config.toml
encoder_norm_position = "pre"
encoder_inner_norm = false
encoder_widths = [96, 192, 384]
fusion = "prefix"
fusion_encoder_parallel_block = false
optimizer = "muon"
ema_decay = 0.99
final_lr_fraction = 0.1
adamw_weight_decay_other_params = 0.05
Rows from block 4 of the image encoder, named by matrix and row number. Rows with one number belong to one neuron. Each number is 128 + 24 x the weight over the matrix's rms, rounded and kept within 0 to 255. All counts start at 0. Numbers have three digits each.
# gate: MLP gate (encoder.blocks.4.mlp.gate.weight, 288x96), inputs 0-31
# fc1: MLP up (encoder.blocks.4.mlp.fc1.weight, 288x96), inputs 0-31
# fc2: MLP down (encoder.blocks.4.mlp.fc2.weight, 96x288, transposed), outputs 0-31
gate.33:139130110119132111112131113131113160129140122164138145147132146120117134137139112128118139134128
gate.34:090091069205095127140138099097080138207110070147153140210090145130182123176139135162106168093158
gate.35:134108156119125109095140120137161120133106134134101099123121150165101112142158133135118172164119
gate.36:137142116135086130102120094106129122122145104112162136135117116121126140135146137152128142128147
gate.37:131055180138139094132110138134069050151144125105147085133093184121109138153174085132162159175205
gate.38:138107112118162144123133124147096133139139153156154114146105126122128117137124130137137139121114
gate.39:122148133132145135145136110120131110125139127136125125132124136125171148106129125134119122113144
gate.40:114138144112152154165101173117166119117148118133138108120120124117115091117129116112137095174116
gate.41:110122141116118123114146112127132148126097128132111123104113124139134137149138135134154139123119
gate.42:203174163123149128110106086140106207112097116110138155101071160085128082149150101152164114082126
gate.43:113125117102144166076114124137126107162113087105183165171105119176112107088096124113180073140110
gate.44:152134151117140124169091102090171138129087133117107115075120139115127130114197083154127111124151
gate.45:161182138122145117117129158163137132125128136135100118138075113092134148086115122137149147088101
gate.46:127106139107094133139133121113100116078182143131133147176148113100102119169147108122140061123107
gate.47:123108114107152138153152114102122116108151099114139134101162117146123132120100104144170126146101
gate.48:125133097138129139127110136098117131137145148116163161126145141159107106119127136129129141138131
gate.49:110108145153131169114093124124080137143110081122116111132135171131119094118110113202091112162181
gate.50:121126147130164119124151110153124130150129115133118117151124119121138120133144154115125117094139
gate.51:091130142109124107150153123139125113098155106148153175110111129151132106145126147140103166113121
gate.52:151136122172120125101134112175127082184177082159169146125070179132104112142152112150137115067152
gate.53:122113087141110176111113131125120136102143155145106130105127163147104107160095143102131155151182
gate.54:082093139134132104146144150132130149143150139147145120134130151087109114070104083136143138109150
gate.55:138136120135140125121145130136148120131093097153127106137093123155115105123141147129141134133131
gate.56:097151128092122158106123147148067098124118116084161094133134082122155120149138134144151122081082
gate.57:132137090134170121169109078109092085131108116161144160136067164164142144183143175167111126140115
gate.58:112137119147120121122130140133096143126147133129129151154148122116147144154140090096100122124130
gate.59:124137129125128105106136118170148130121111109133087157120121167172116113162109161142118176147097
gate.60:116132150122120155146132117102141138104114146151140104124153127140103131130143110163118147132120
gate.61:147113159194096167131136112092144064147143080068095126146106096170097185177137127104135140102063
gate.62:105113153134136137137101141088139122144178113120143162103106157129123184087149104126141099133102
gate.63:159162112123103103158121059158133092118179091115132059146116131135145142133073104111175168125172
gate.64:135123128156122111130120129125128165112144112131114155101126139105129130131145090129130133137136
gate.65:131121107141116172103118118138136106116109104093130135143112123129139129166122143146169146109089
gate.66:106132121120103105149135118124122136135134119115141141131126137121107129121123149129134144147148
gate.67:141138114126151091118108148117163136126150134127137162118129151144111132120133156135098100105113
gate.68:076122102120119138108107119084141113133175118146122115162144102140112141151145098110118132140136
gate.69:142148110103122117163111163153144127149122095125136120128143127138123109157108165125087121181111
gate.70:127143150146075112145112134179136101115127071155140134147122191175162142084114136142138154071120
gate.71:122120119108138112133126125138124121137138129119133114131138123142125122144136119138132129120131
gate.72:148142116133118131159178147145100136149122160131140144154146150110125143136148133151140133123125
gate.73:115119166125135139127111115118119138112117139137130125141123139126133123174152148126134152121119
gate.74:100163101124128154125131102074123109087114150172127160087121146130119098150161208046165190083097
gate.75:158161110142096111179103151142081136136120162160112130113131142099083171095122115130060151127093
gate.76:105135086107098106158095140112152154090176153184155117061052091130143131147136152135140106096136
gate.77:106186127079095116171105099081086185127129174161125067145081134166104117111158115201136139154125
gate.78:092160149052127154118106085124125085097156129096117086187127150106124109203184156077174087178095
gate.79:130141149123117118135106111147143107095130104110116117116182120099139160130163118180158104121120
gate.80:175123170103136156125158181132131039129132161187162150183132111091099084105160142109093125127158
gate.81:095152155048165088187170101114158190166164069124172096118132125149129132120127092181129146140147
gate.82:144135150134115133130142127123127165124105118127114151141139153090142101121125115120123123154120
gate.83:075191147143162193089070126109146121102135092127147188132147128117165096095167093149074128142176
gate.84:134127133126114136139125133109128124127122145127137129126124118118126134126136133131122141119128
gate.85:049160112150115112149098198097162097172129148128116064159070103163117147098211115124106102154129
gate.86:118110157127138139135150101145147152132147161143129161119150184126079128061106130144172154147093
gate.87:158140141146114156174141133109084084125132142113150192082152194153090200109154156122145131098101
gate.88:103119120125159123168138120136156110104088110181141156193094176113111091179123136208144143117170
gate.89:101112132089105107146165168131140126145095132139132115131138135113162140095120121144138110102128
gate.90:120127134129117124135132118121150135139130134127118130129146137139119138131137125148149121122114
gate.91:128129093146146160159130122134163101155172137127123149136137125117121113081123095141095104133122
gate.92:124169125150131101112125127137119099148148144134128121140156103141129113119129148156133109130104
gate.93:119150166133147109132111140134118106102167142125133126122126117123105145092141153126106147134113
gate.94:137114118127170094160118127128130097123122112134132156109120109106142132140126134118145091106123
gate.95:143136119135129107152115111136070106117122150138088110136105107141144125128130150101129124135122
gate.96:122169168129082154090144143142088131119155053163125149111133182096094076084083105130139162138106
gate.97:145127103117135157152099124122114147123111132122135123136125126126118107111121120116143146115114
gate.98:129134136130127124130110133132153110150111133123153126111142115094123126123143116124133142111130
gate.99:119139130111155164108136150156093087148153109118134078118122154133153182098159127152105184210101
gate.100:094159144102157122117098191037116085130109105117177064158188151156121106128168124147128097109147
gate.101:141160113096162146178086119153119098116123120097138100111159110153153138126149103195148121156127
gate.102:142122115088118159123158132117155103124082123141160129146112135117132108121136105146146081181140
gate.103:106162126112120086126148140105104108142116132122144150131149107139103116131128168146135166172100
gate.104:142155112115138121109104078098141092148104121112132120106096142153147147145089106121128085128131
gate.105:110087162097162140124141137125090122202073127046136115117101179091144149079148095098157094175130
gate.106:137117130133136114133130124113124118124121139118130140126120124124120114125150121125144136111139
gate.107:135106104163128129153109140121125142141137166108122137105101148152160113157115141157141158156113
gate.108:136101121111142112111125147134125157144124107123132114128122130112123147138138148155147131139128
gate.109:070116160181155115156148161075131146115146168140097083116105182078101111092097124121075119147154
gate.110:127128108116127144128125117125126137135122129127122135132117131106156123127128120138152122115116
gate.111:158177114115127154140129134137127132107103139170132146145119154134099145115176116102103131107126
gate.112:144118157036132138136116128122136184119111145208115128175126182058160161161090089155110085134129
gate.113:135136151135127119132117146109157151141122121137128129142131120123124141111146115144149162110161
gate.114:122148142130116135121154126139119133129114125128128140149135104108138118137137132136143152123120
gate.115:127115073138115116100176092145175186135149152136136140100193180174127120171142117114101116128105
gate.116:131174118102165125117146096080104138120169117163122115112142121110146101184137130154165134148116
gate.117:121134164101123116137137150094139136107147167172113110127099209115068157069117124125112088170135
gate.118:120150151117130124147133155112151095143141142129107162154135116108121097125112119117150119109093
gate.119:136169132133086107095109146106137128094099112071139200100106139093142127171151115142150138124219
gate.120:154092118158099103119188072106155122077124103113147144137172134174159155107097110129148127085120
gate.121:123114079138156124147134136076169182114138145175123101165130084159154094143144114159141129108110
gate.122:131129119131152114118119121146119134114130140124124120136130137107117135119148122153141136143111
gate.123:174101172128142130109124114132125094108143120075133135115161129133094114116104118126161108131131
gate.124:149108147094114166099120124154167126147102156167094152141126140112136113139176120144116134143112
gate.125:123128121129131145139132134122122123125120136120124113124129114130118142134126129118131118123131
gate.126:137191146151149115122105148109107105153131136145149147118097134145144080104168115143087111124100
gate.127:145112162133145110109139134158068080132138105128143149133114115150088122145091133130167147149153
gate.128:129091127109139093137121079152122103121082155105157125142076114143154108171140108162097131115146
gate.129:145182116160112122147136099149133125127194135186157144138145098094124120063141141098091153133113
gate.130:130147142107132145119157139135107109127139137114155119136108140135103136141130134147117141108106
gate.131:141143142102117111120122093113147149106136079121145117090163143146106179114111124112135104152159
gate.132:149154126096102160171127142116123142151158153103119123124155179171101147166225176143139097115150
gate.133:130125132126128124112140127123138145125107133120120140104134129125132119108125130135127150128116
gate.134:134125106122147152146126154122124099091134134144143145140096136112111114107105133148107120118131
gate.135:110137130145128133128129132119113125137131140131120141126123122116122130131125124124128124127118
gate.136:133142112187063161129113125118160125097163163120099132101122144162104086116123115123135195146152
gate.137:148143113122085095219136186118137094136186117132100140062086136116093139048093117081103090155109
gate.138:116135093138130107128159146133147128096123136147121129159126149141112136155069142153132140152109
gate.139:162186151116145157161106136132127129089094126079151124148127128089136115151108128155125112187071
gate.140:140116157118111149125132103104108129111089140155135104134134138129178144142106136177145137118106
gate.141:105146099137093112085109118125089161133147144149097113127139103109149152064142166152154122092148
gate.142:134170099079111092137141151115163135115098102116114155125136109153151124091115127159130127116141
gate.143:167157131145130114183115112107144116090107144108107100153098100154119106106111134133137150137122
gate.144:133124162126130121123099122148133097185070126127116136132184126131141128110127149134127134096117
gate.145:207163157149101088150112130109117128131154119138114124156135090092134132164124140153109143159109
fc1.33:126124122135106127104147123114155141158124106137126129112127118148134130123122129129134138168124
fc1.34:087121132130106166150081139058129184147079153118187140054070136124132080126135101135108164175149
fc1.35:138152145133163158150100146124104107123123156124169104122105117125135122112106115134147106131152
fc1.36:121133130128100135111128114100131120125114125127143149116125112119100125142138148116124121148147
fc1.37:113115113117103085163172102128099062176158076080091158159143162113089142098121063096146201134168
fc1.38:102106143140109107111117123142148149165109143128144132121121133127137115118109135117108139122120
fc1.39:154132140128125149107159112142142118110117135133121137119113118157122121132131123112124105131127
fc1.40:164138154135132131159120141107138146128089148132136139103113115119104124115115119127124136141135
fc1.41:105138144153128117161091092130141126134134125112133165133134129121124121122115117127111112129132
fc1.42:181071116123134181127154134140141122107193112158045096077126109139160134180057169150112111131085
fc1.43:105154139111110119110086133172115123086113103098126168089145143105051141121174164103128147123145
fc1.44:097133098094106110162104179082120103077129161131118191094159134158168107122141120147164143113159
fc1.45:086090113110129149126124133097106141158125134105130109119133126149152135139148114118154121143121
fc1.46:179140122125154104116114097092108144148086138148141122119141108159182136068095175141129142172164
fc1.47:122156149096170170153125131180161157115168124119131149097140125136110142064131132118137148142091
fc1.48:152118146132135092125141121125108086110126124122129120135128155144103131143125119144134101111125
fc1.49:128168087124088122206113120101052133128083206151191127116097139110124132126148160097098104114090
fc1.50:135116145147111131141147122129121119109128114143148138119101155149118084161106111136104133135108
fc1.51:155090090155073177101152156180129174128155136134138165159148161133144098097089119136141138119136
fc1.52:173115124110099163147091126128152138151128119075120130113119150165128098108157113204142103151096
fc1.53:100138165063162140086119132136132094119089103121063158179117056102156117173191100179122167138081
fc1.54:125129119171140152153157118126112206117119144140155122099115103137163100122134148165130138099078
fc1.55:145143143124149122122149151132150114152125111134140102128132128144109119152143094138100109187121
fc1.56:134145134176117100136107099187101135104110127126191129137125083104112137152097101143143116098084
fc1.57:111109162136113128084140173167128195169140162114107059132137150156097152140094158147158101096105
fc1.58:126126148115135140151139106147165142146113100127125121102141126123091145149121114133156111116138
fc1.59:132146117091140158114127098135140121092097101105169129121134106164128148160115117151147115152145
fc1.60:131146112110117107090141137133134131118140105109107169138134128074145139135098185114145112152136
fc1.61:078102179108117159153095187080084099065104154060192070083092135122133119108116153170139093132172
fc1.62:138118156100125133113110127124143130129137098154119131096136131148112102070137106091124109134114
fc1.63:173178116123131076187140140089201062108166065114135079094079098127145113067119127108164131115068
fc1.64:125149141159124135145141133114087125136154164134121134132117138119125131100103109135114138107095
fc1.65:143114132103091133151140091135136123110094099115141148089148106100174139133142135152178132181090
fc1.66:127137134116151124122082136133113079121166125141136112100135132137138141131130127130126132128118
fc1.67:141167160150109125166130120107118178113111109121143087129135123113145123161153092166112160151156
fc1.68:147121122214117124114135166120104109098154122135081116107102079120151134172114103115151135148141
fc1.69:135127151140127111110144120135105170110126114147122127137126107124123129126124151160166149167092
fc1.70:077138149129100070161130173103141134131153103181136095165146161129099088118106184159090191143138
fc1.71:142115142139111130114153143137119141117103122119116106130123130130118160121124112131132137135110
fc1.72:129137112121158110118140126131112139075099134132156156130126151135140154112100139139155171105133
fc1.73:126127129099147113157135147127173144126127133139121125102129123092130124106122107104116119125120
fc1.74:081070129113156131132126185130130126125142110119114143143118090125140113111098138105141150121119
fc1.75:149126148108102115131087174148130178166146142119089112129134131135113142184125125144101085080101
fc1.76:180131111163151150171082191115181146121124120127118096155157116137074101089162175126132124114146
fc1.77:155192205198141089150144136139104126111087131138173105127121099126080129091116119133125100130090
fc1.78:102177088184165145120108109175124114101096124121122125151128131176139191115141107128142161194187
fc1.79:125135117134105162104128139097118139109146105167131112154140132142144148129120106129135132142154
fc1.80:102129133157139117169115072109116156150131060067104162127130156149121136167100053099149185110132
fc1.81:177120147104166085172129151081126155128139081127121084108106092135120138118106128152137124165125
fc1.82:120135128141142106113137119132123095114110139125122135129147073140117154143119162111136119127138
fc1.83:129071150123078107133149138137090096127162206133106142093144138152102169124103130108187161123052
fc1.84:133139133129132122136140130129141130138139114124121134122133124123117130122137130137140119131138
fc1.85:143141159121128132105101077173161159133119099150143156128128106166140132163085139104152091091123
fc1.86:099106127131114120120156126185091126101094115114065154112177194142134163086079143160115131221123
fc1.87:126138077182124135107098109123095148135122146172128111164123101131130103130107134150185129119123
fc1.88:152094113060112135133124090112151160144131170134058102134154100139192145112093136150130146129197
fc1.89:148110124158116134118091136164161148113122110119118105109145145119135156141116152094128135136125
fc1.90:107133123123132115124140117138143125128140145142136139127123117123122135117112120136110132134128
fc1.91:119082135109132173112111158131137148158118152137157133093125128114080139112130106110130145147141
fc1.92:134083134132106111150105131116140128113114128101121117151108161120144109134096129110136125088144
fc1.93:149117128133131147123131129146133110129134153135105134127135127115139139106148114127132138157108
fc1.94:153144117143129140103146113137116126109118117098159128124151143142154165129093153090120132112159
fc1.95:115113128116131138126115111127128148140112118118159156156149141144108111142145102150124111149133
fc1.96:160087166119148138099149115172088152206107082120111127078158162107131125122140079163138115122079
fc1.97:125136106134111103148132133125122123135110104138128108124113116155155110103122129123134135126119
fc1.98:159116117133112115144148123121093132129128142125118141143118148130124119122135124113128137148145
fc1.99:116081136076191121179094123199116114137097133121116142182127153081131178078111099128092145184076
fc1.100:113109084133026102114126164084111203123132120093118075150115146176130106181086085136108107120073
fc1.101:106134126089162145132138130122138132156125132134120119140116130110111107147127121119107115134193
fc1.102:139146132131117146115162118112129133121105132139145103144122135117126123133127132157147126144154
fc1.103:120152136109149133137137141121150126159130116130125146118147090126135139109148111109117133111131
fc1.104:117163119150125144115070156164161140109151142121119131123129113137130091116104131141119154144148
fc1.105:121106061162088125137111124129099131093155136190168153165123127149130127172131138144121152184193
fc1.106:135135139129112131122123126128142138137118131134120132111139119149138130134101155141126095129124
fc1.107:142112087133143110144117139108148146133111136125151131145147136127130131111176116125158152156138
fc1.108:150133116115157133134123121141113150143145096130122138165105113127132132124144143140111143144161
fc1.109:105114108121107103115103152165136080127066159143155098145106116076129163148143116181068151123234
fc1.110:134121129122125137133135134144144130150115130128121127138106137127114151138102140154118118140130
fc1.111:127096114159135132140126149118154142138132120088137183115126139134167086105115086142152168138116
fc1.112:070118136152158121141117108142174156129133107082154133083131115147094118099168088147076093118142
fc1.113:144123078126134149099161114143116128144130126109126127108128151144108116130133150122136127133133
fc1.114:139133121131123133133128131118138126126144139122135126130106138102126119137128132124122121122127
fc1.115:130141084053182114043153090140203155143088083149158118098185173136145087178127106141092120119075
fc1.116:137150113100151149115199136142073109124131182136089104122123095117141160170164141171152166142090
fc1.117:136101089070131067147195172145144132128146144144160183083096149175100150107128107094155114191102
fc1.118:115114159127143135172116171118116105118139122152096176150138114092109123148125132116124136127084
fc1.119:147134185135079106077146112122133121108120125097132143167107160112103172131143106144115105164155
fc1.120:115109121128147134088129101111133127162159153137094106177092133136114103170088121132107154141167
fc1.121:082078122181156103128085130119159194117160130113116099189125131162161138152173110173089143056078
fc1.122:121120118133147111123140134126125140125141137147116129131121124109150139131133134143120137127135
fc1.123:141141068094129126175120139161127157117117151120098132119139149143176116122154120151102120109127
fc1.124:119119113105122168102117134189155158083141143172088123139118127139135115134105123128106118111108
fc1.125:146117131138129133114127145152129144136124127125116127121138135128136124135123139136115132120115
fc1.126:140120139086113197134108153145129095145128085118100120148147099127118120116139117117129150130138
fc1.127:117128130157118107122151125118140152163115146106135173130092112103132144095146105096167114121096
fc1.128:105095134082123136142136144108096162142153121150146110096174132172193135155124125103148149092101
fc1.129:133155172085142108159160121169069162155149133135111132104119109095155152081137136125113138136060
fc1.130:110133115127140138116115124136125119127115150117127116123136132129120130169159135107105153120112
fc1.131:119173154111110095098143129171142142157163118137160105120114112080174124120109111147115103146109
fc1.132:139134132193094111153137162138139065129091104135097099136107073149130107136104193136090167102128
fc1.133:124146140132114132141121123127100114130137126124123123130110135118121147138129127131142115140116
fc1.134:153112094116136134132142124129121145101123159134157118126122100127107152125121108131099114118123
fc1.135:136138131132140135128129124126111129130120136137123123132139133136133137120123115137125144113121
fc1.136:135146113169123146083130164130085111079130141114134149106155129168120179108090140142148154113099
fc1.137:119103118119109081102108128153142095118113126111119084114141122173176136096083128161144115106151
fc1.138:188128090105184154122100109156125103139137127113107130100122102134124152092165104162119099135105
fc1.139:131095107133121108107178121118134136164133127119071076069107117112087172127132100089134177096146
fc1.140:083118123084133101124126096131121110144144095114133132122134163123092108132122099137135132177149
fc1.141:114148154121124080145133123151217137139103114128146175143162095142133162173122147087101169146113
fc1.142:129132143168097175118143117090116174142129119160137109122133174139087110146153087103159122128150
fc1.143:112108123157092132148123153109130111075111151092153118112141172167118153124150092104106141102116
fc1.144:111119168151103134131167118135117136086133102134124143090125144071120120127141127148166138153148
fc1.145:163109157136107133170094132103164174128142113124124126108116116120159147146090116136125135109085
fc2.33:135123118125147141134112128120125145117131124118127138145121123153137169126088110117129105139145
fc2.34:154137131104095105092189134083188182113116111112180065154127113092065152172136140113145127124141
fc2.35:127102100135124129114157136139161108106123131115144125127128156134131135160161132128098123115140
fc2.36:130107135115142141126118152132135117143112169135133154122125159133134133136137105110110129140102
fc2.37:101129135136125151105118153099112110067138122087144076087154161138139074157128183204160103154184
fc2.38:133151167146126133120125115166104092099144129114132089129105135142125150127137137131138146119112
fc2.39:147112134115106127097154137117137142116107123127135109120124105114114128138105139131135123124114
fc2.40:108142116122111146126156090150138090119133118127186126143142101112112124121106139119132115127169
fc2.41:136101114103120105133148138138136126106124119132145137132130129146151128121132111145115122132139
fc2.42:116163140111160166073133177113173147042078141110094165125147120163153145139103155129185133123105
fc2.43:131123123125146173135152109211120129085130108153108119179100168097141124082113132127123138125086
fc2.44:153143119099104157152173137130120106142118088126147124115112079166159075115149123108129144105093
fc2.45:116128144102145100111108147130148168110096105147149127111111104134108133151133145151106166136174
fc2.46:125099112126129193132114161136121128120146119117157106111150140156128139171104085158135064133090
fc2.47:098154124117131120120153145137174106127155146137106129126103118164131126148136148154135145165171
fc2.48:111132141130125152110106147157148149158117145137086135157129142128145114152159145124146153144137
fc2.49:157176090062150077144177155147159128161100142146119093125158092106127150192141079072140094098035
fc2.50:148139128130132113116106120143150117126135134123109107122113121120126139136092117139164137126103
fc2.51:131097097124107158163168131154098089090089102098165069097167136108138146178077152134071152132134
fc2.52:102078147130107095165122118109153113118142079137137086113125154129109124095170125071136078091189
fc2.53:167127110098130125148147118107125172144076094091112115150180100147126151071130161166136137133171
fc2.54:136128123157097136109146135141149122101136146089149128151132138183128099128125109105143085151138
fc2.55:120152123131139127130127133119123148135130125114136150138154153166111120102136100145152145096147
fc2.56:112095139173138122126159105142115116120109075127133079110120123102089126111142168166113152179184
fc2.57:139130111178088110126129120124049136093086088077139132131126074158112123146149149120117111095102
fc2.58:118147109123103133120107154113132138133124150136115146170114132149125116099136109141138123132109
fc2.59:100110113111107132138139122148137106135140138171124096141190158089124129054121097121112112127106
fc2.60:148104108086079187132101149143175106106127141136132144128149106116109124153109130158124119154130
fc2.61:123112135090083127143169118162147137117159100091135169202143118093115125094084111155194102132088
fc2.62:092152090118131140127137121092087096143094129125143122159112125156065145117095128127120167127100
fc2.63:180098107096114135071084141216148110180173111153129163161124146119128126123116143094065039122023
fc2.64:138128120131103120137141167148119136102127139138115112131132128092116107147126135156114133137143
fc2.65:158149154068120158089106128147114115113138135115118084176122139092081104123138113116151116114090
fc2.66:115114113126157130124143116152127129118104118132116120121167124150113150133135148136107113137160
fc2.67:127102075130091158113171160155132123136117111156114100149147133120123105140138108120111122112134
fc2.68:152078104101142160134116135108128148090138125154113149124125139151104160079125143153118111132122
fc2.69:120099106155127170105136127130123130126129136092158157151104114136098123123153130104098140118152
fc2.70:101130096119113144142138080135120112145103127170118159117165103157122144168189118150122079153114
fc2.71:123110140125138138123146103112141111118117124129127137132137124134128122135118126124128133124131
fc2.72:092148106145134087135193105173083103156127139134113104128149160099151138106089132125130145113163
fc2.73:100131132130124157097141095104146115127127144097135122124128124127127147165113130141144118151157
fc2.74:174091099078095162102084099128192147104127135124136147112118135144119106118126144147119170113111
fc2.75:091113167146074108076100117139151123143150102128169099117126076148155098099135137136159111126147
fc2.76:145137145090182159055098099132176126075181168122140107172128143134143137121104178148140150085059
fc2.77:126148129099131090130145117141109170162119093130131156127147113104151138143126178128138174067172
fc2.78:127058099170130133114110101143118084153136104146128090120142082154121194141121176098162112194144
fc2.79:129159122149152131138108144167152092113130145171129131114107141147148115090102149139127116123105
fc2.80:075094120168138162151108130119143173103127201139150109134154059156124111106116114119147115079142
fc2.81:135134206155148149124148121132114092133142081106126119155070112184167144109191161118095143181114
fc2.82:137113133093140145129130164135117156102120139141090125168157132117128122107120142124144163137139
fc2.83:140185183100164148114131128160114137144098108127174091168124078161140089136138103098052172192090
fc2.84:139129127147132123138121123120128126130133124126100123127116114120127130138137122122120140114112
fc2.85:090138143129077135153137108131111120114138107154112154103090110197075087158133109153062098187200
fc2.86:172154098063160130099179067112050117151148096099121138089104152123158185123064133096142106134099
fc2.87:105148140136055156139185168168144139138102151131136126159130104168150153125130146164121106144134
fc2.88:116083153147136125124189144119101115164115176106073083158142087091169123183134120126130112114102
fc2.89:113118146126142131137150138130125121113157125125153116124119105148069132100118165142114121133134
fc2.90:133119129105115123128123126115128146124127121127125116130129142116117135121154147140130120127114
fc2.91:121092127135135125113135165119136092139137131100141098152142125110135095147112084124085123123153
fc2.92:107135148148130130096147111133120149111156134132139128068127133116143117109132132101139136106142
fc2.93:113116132146150134121152126144144121125146136140137128127117125130123115146100143131150123152146
fc2.94:125135133156167127145101105089117106150164134108130151148123121142132120153108138149134141125152
fc2.95:135131140150121138120151114105114170111106116141114127134150122127128164142115137137091163130129
fc2.96:143159118156134098176114089084063121164165116159095163133139144158124169114109123089138142129110
fc2.97:137109115143129128101114129117112148146156117128134115113104082121132149120124159129126113146119
fc2.98:138144130132137125124115129148108139146114126096129138129103136131114135135118149120118118106137
fc2.99:110136127141123097133116115143080188159186128117134162133121113195180126078115107119128104120194
fc2.100:125147115167177120134127133117133122087125076131103136134210171141126070107137121110105127130182
fc2.101:121119108146097200147113151138121122083140149133106103138173138122141157153136103136130154131097
fc2.102:138091123126147096123138137107111116129143137166130116142104144114127129144149151130123119139127
fc2.103:125141090116126167107143104143102092114124148156129127133161122076167114126104112136182116126147
fc2.104:146155140162144141148135115111123136123117131119139125114113112125103136149155096135109117133115
fc2.105:074145155156131164081067127081116161175075072147149166120108139148064196124136089139189176127178
fc2.106:120141124127127140115119109127126137124138121134112114140134120114137130127138110136124120122132
fc2.107:127121093132116112121117136145149124144129095166104119125150125142160129133118146158092131113119
fc2.108:122144122123119130121134120124126117146141133118143116123118151140145118116142106132130129121120
fc2.109:167131147101121177119106077143109088099136147184151129238126137159091061101074084134195074155083
fc2.110:124122141133126132125118118133128123131133142145125133160143125133138110127130135107114134147136
fc2.111:110104094152124138146075114146115178117111118139136097110161113165148116144128142126114112131132
fc2.112:131176132114151115096121104147169126122139156156185142160100154136086094109109133142134089152129
fc2.113:137116124144111111139103128143147115134143099135123140117106126151109143134114146124124106134146
fc2.114:123114131135122132140136147137116120132141130143138128107127140134107123128137098108146122118128
fc2.115:118127152082092162077071089133127151191130102143137191157140091176137087143110095110119080151108
fc2.116:103093129117089126201093132112133131165141082112159191158143159095105157109108162074110103177128
fc2.117:106130141146160111148104138134160112129156133122116189141088100086112131141119117085144085138117
fc2.118:137088115114106130131108113144112118089138112138155149118091102112191154128166148124117134165146
fc2.119:102104165163143140166100141139115107134131143094175167153114135110143064124120122157094098141106
fc2.120:162075158178146148069086148143136119061097105098125091141093092099160176131167150101107163096188
fc2.121:108198108125145130078093137110133183107108073127074124106157165093108077134115177114128089100115
fc2.122:150110122123131127134147139112117126125132110126119102134148114128130134131133112132136113107135
fc2.123:117091153142067145134097148116147117118165135134141104111098099101119188119130121175085136103128
fc2.124:112160142125094155114161144117139108134150120090165142148102117119116109139155139078141145124113
fc2.125:132115127132134128125130132135127126127133121139110140120145136126115124134132128129131119121142
fc2.126:117085130158144150121109141151124148116127114154121151091145136131156119116110158143160085134146
fc2.127:173115153139152110147133139134133116121143129135139111078179106118131100176137088164129132089138
fc2.128:117168085121124166120134137185137137101165129124132092114160154127102173111167132127063165139090
fc2.129:134129190127119127217094147151121102118086139124115193089116149173102089111125125123091117116160
fc2.130:136134102156121126128145108147123138122125109127186125107105163114150130105144115151146131141128
fc2.131:148113128097131128110142096102161158102080167112111116168141095129126130069103172155143119088132
fc2.132:123107131137119154062102093156111154092124128163122134080144133089162121121129084163178138224176
fc2.133:148107118121119153110119135129151129118124134122117124118128117126125119128120125117127132130146
fc2.134:108116127139142109097119126112144130134121120125158145166106137113142111117154132121150133150126
fc2.135:120134119121119138136134115137128127107131133133133128130127124129138144117128115145125140133127
fc2.136:086150138102119115141143127136107176152121142140158175106158144135136053100115128112149118102137
fc2.137:130169115080148106135082121135124171147123134151133156126106176122100079112109160102159083107016
fc2.138:113101093140106109079112136116079112165130116110128126159157134154125125098100134135143155137132
fc2.139:114112136124147117130143149136116208093164161149099099114156123138114153164142161164141112163150
fc2.140:117123142116140154116122143093123138138142091148124151109144139136115116125121132149114130140128
fc2.141:144153081135100131071137101129108098111080134140150113075137083096216158102111133115182140104128
fc2.142:119124119133142134113084152137135149136098139104114106122099128082107100153085143088134103123147
fc2.143:153150083106119153087116108172111095126127108130098157144118073120169119140127116128054130115143
fc2.144:117118095116104126106122132150137134141131154141114107103115150157121117123116122148072128125093
fc2.145:114134130128163126110154118101137113136157141093123151151117101142076114118143147106137138143098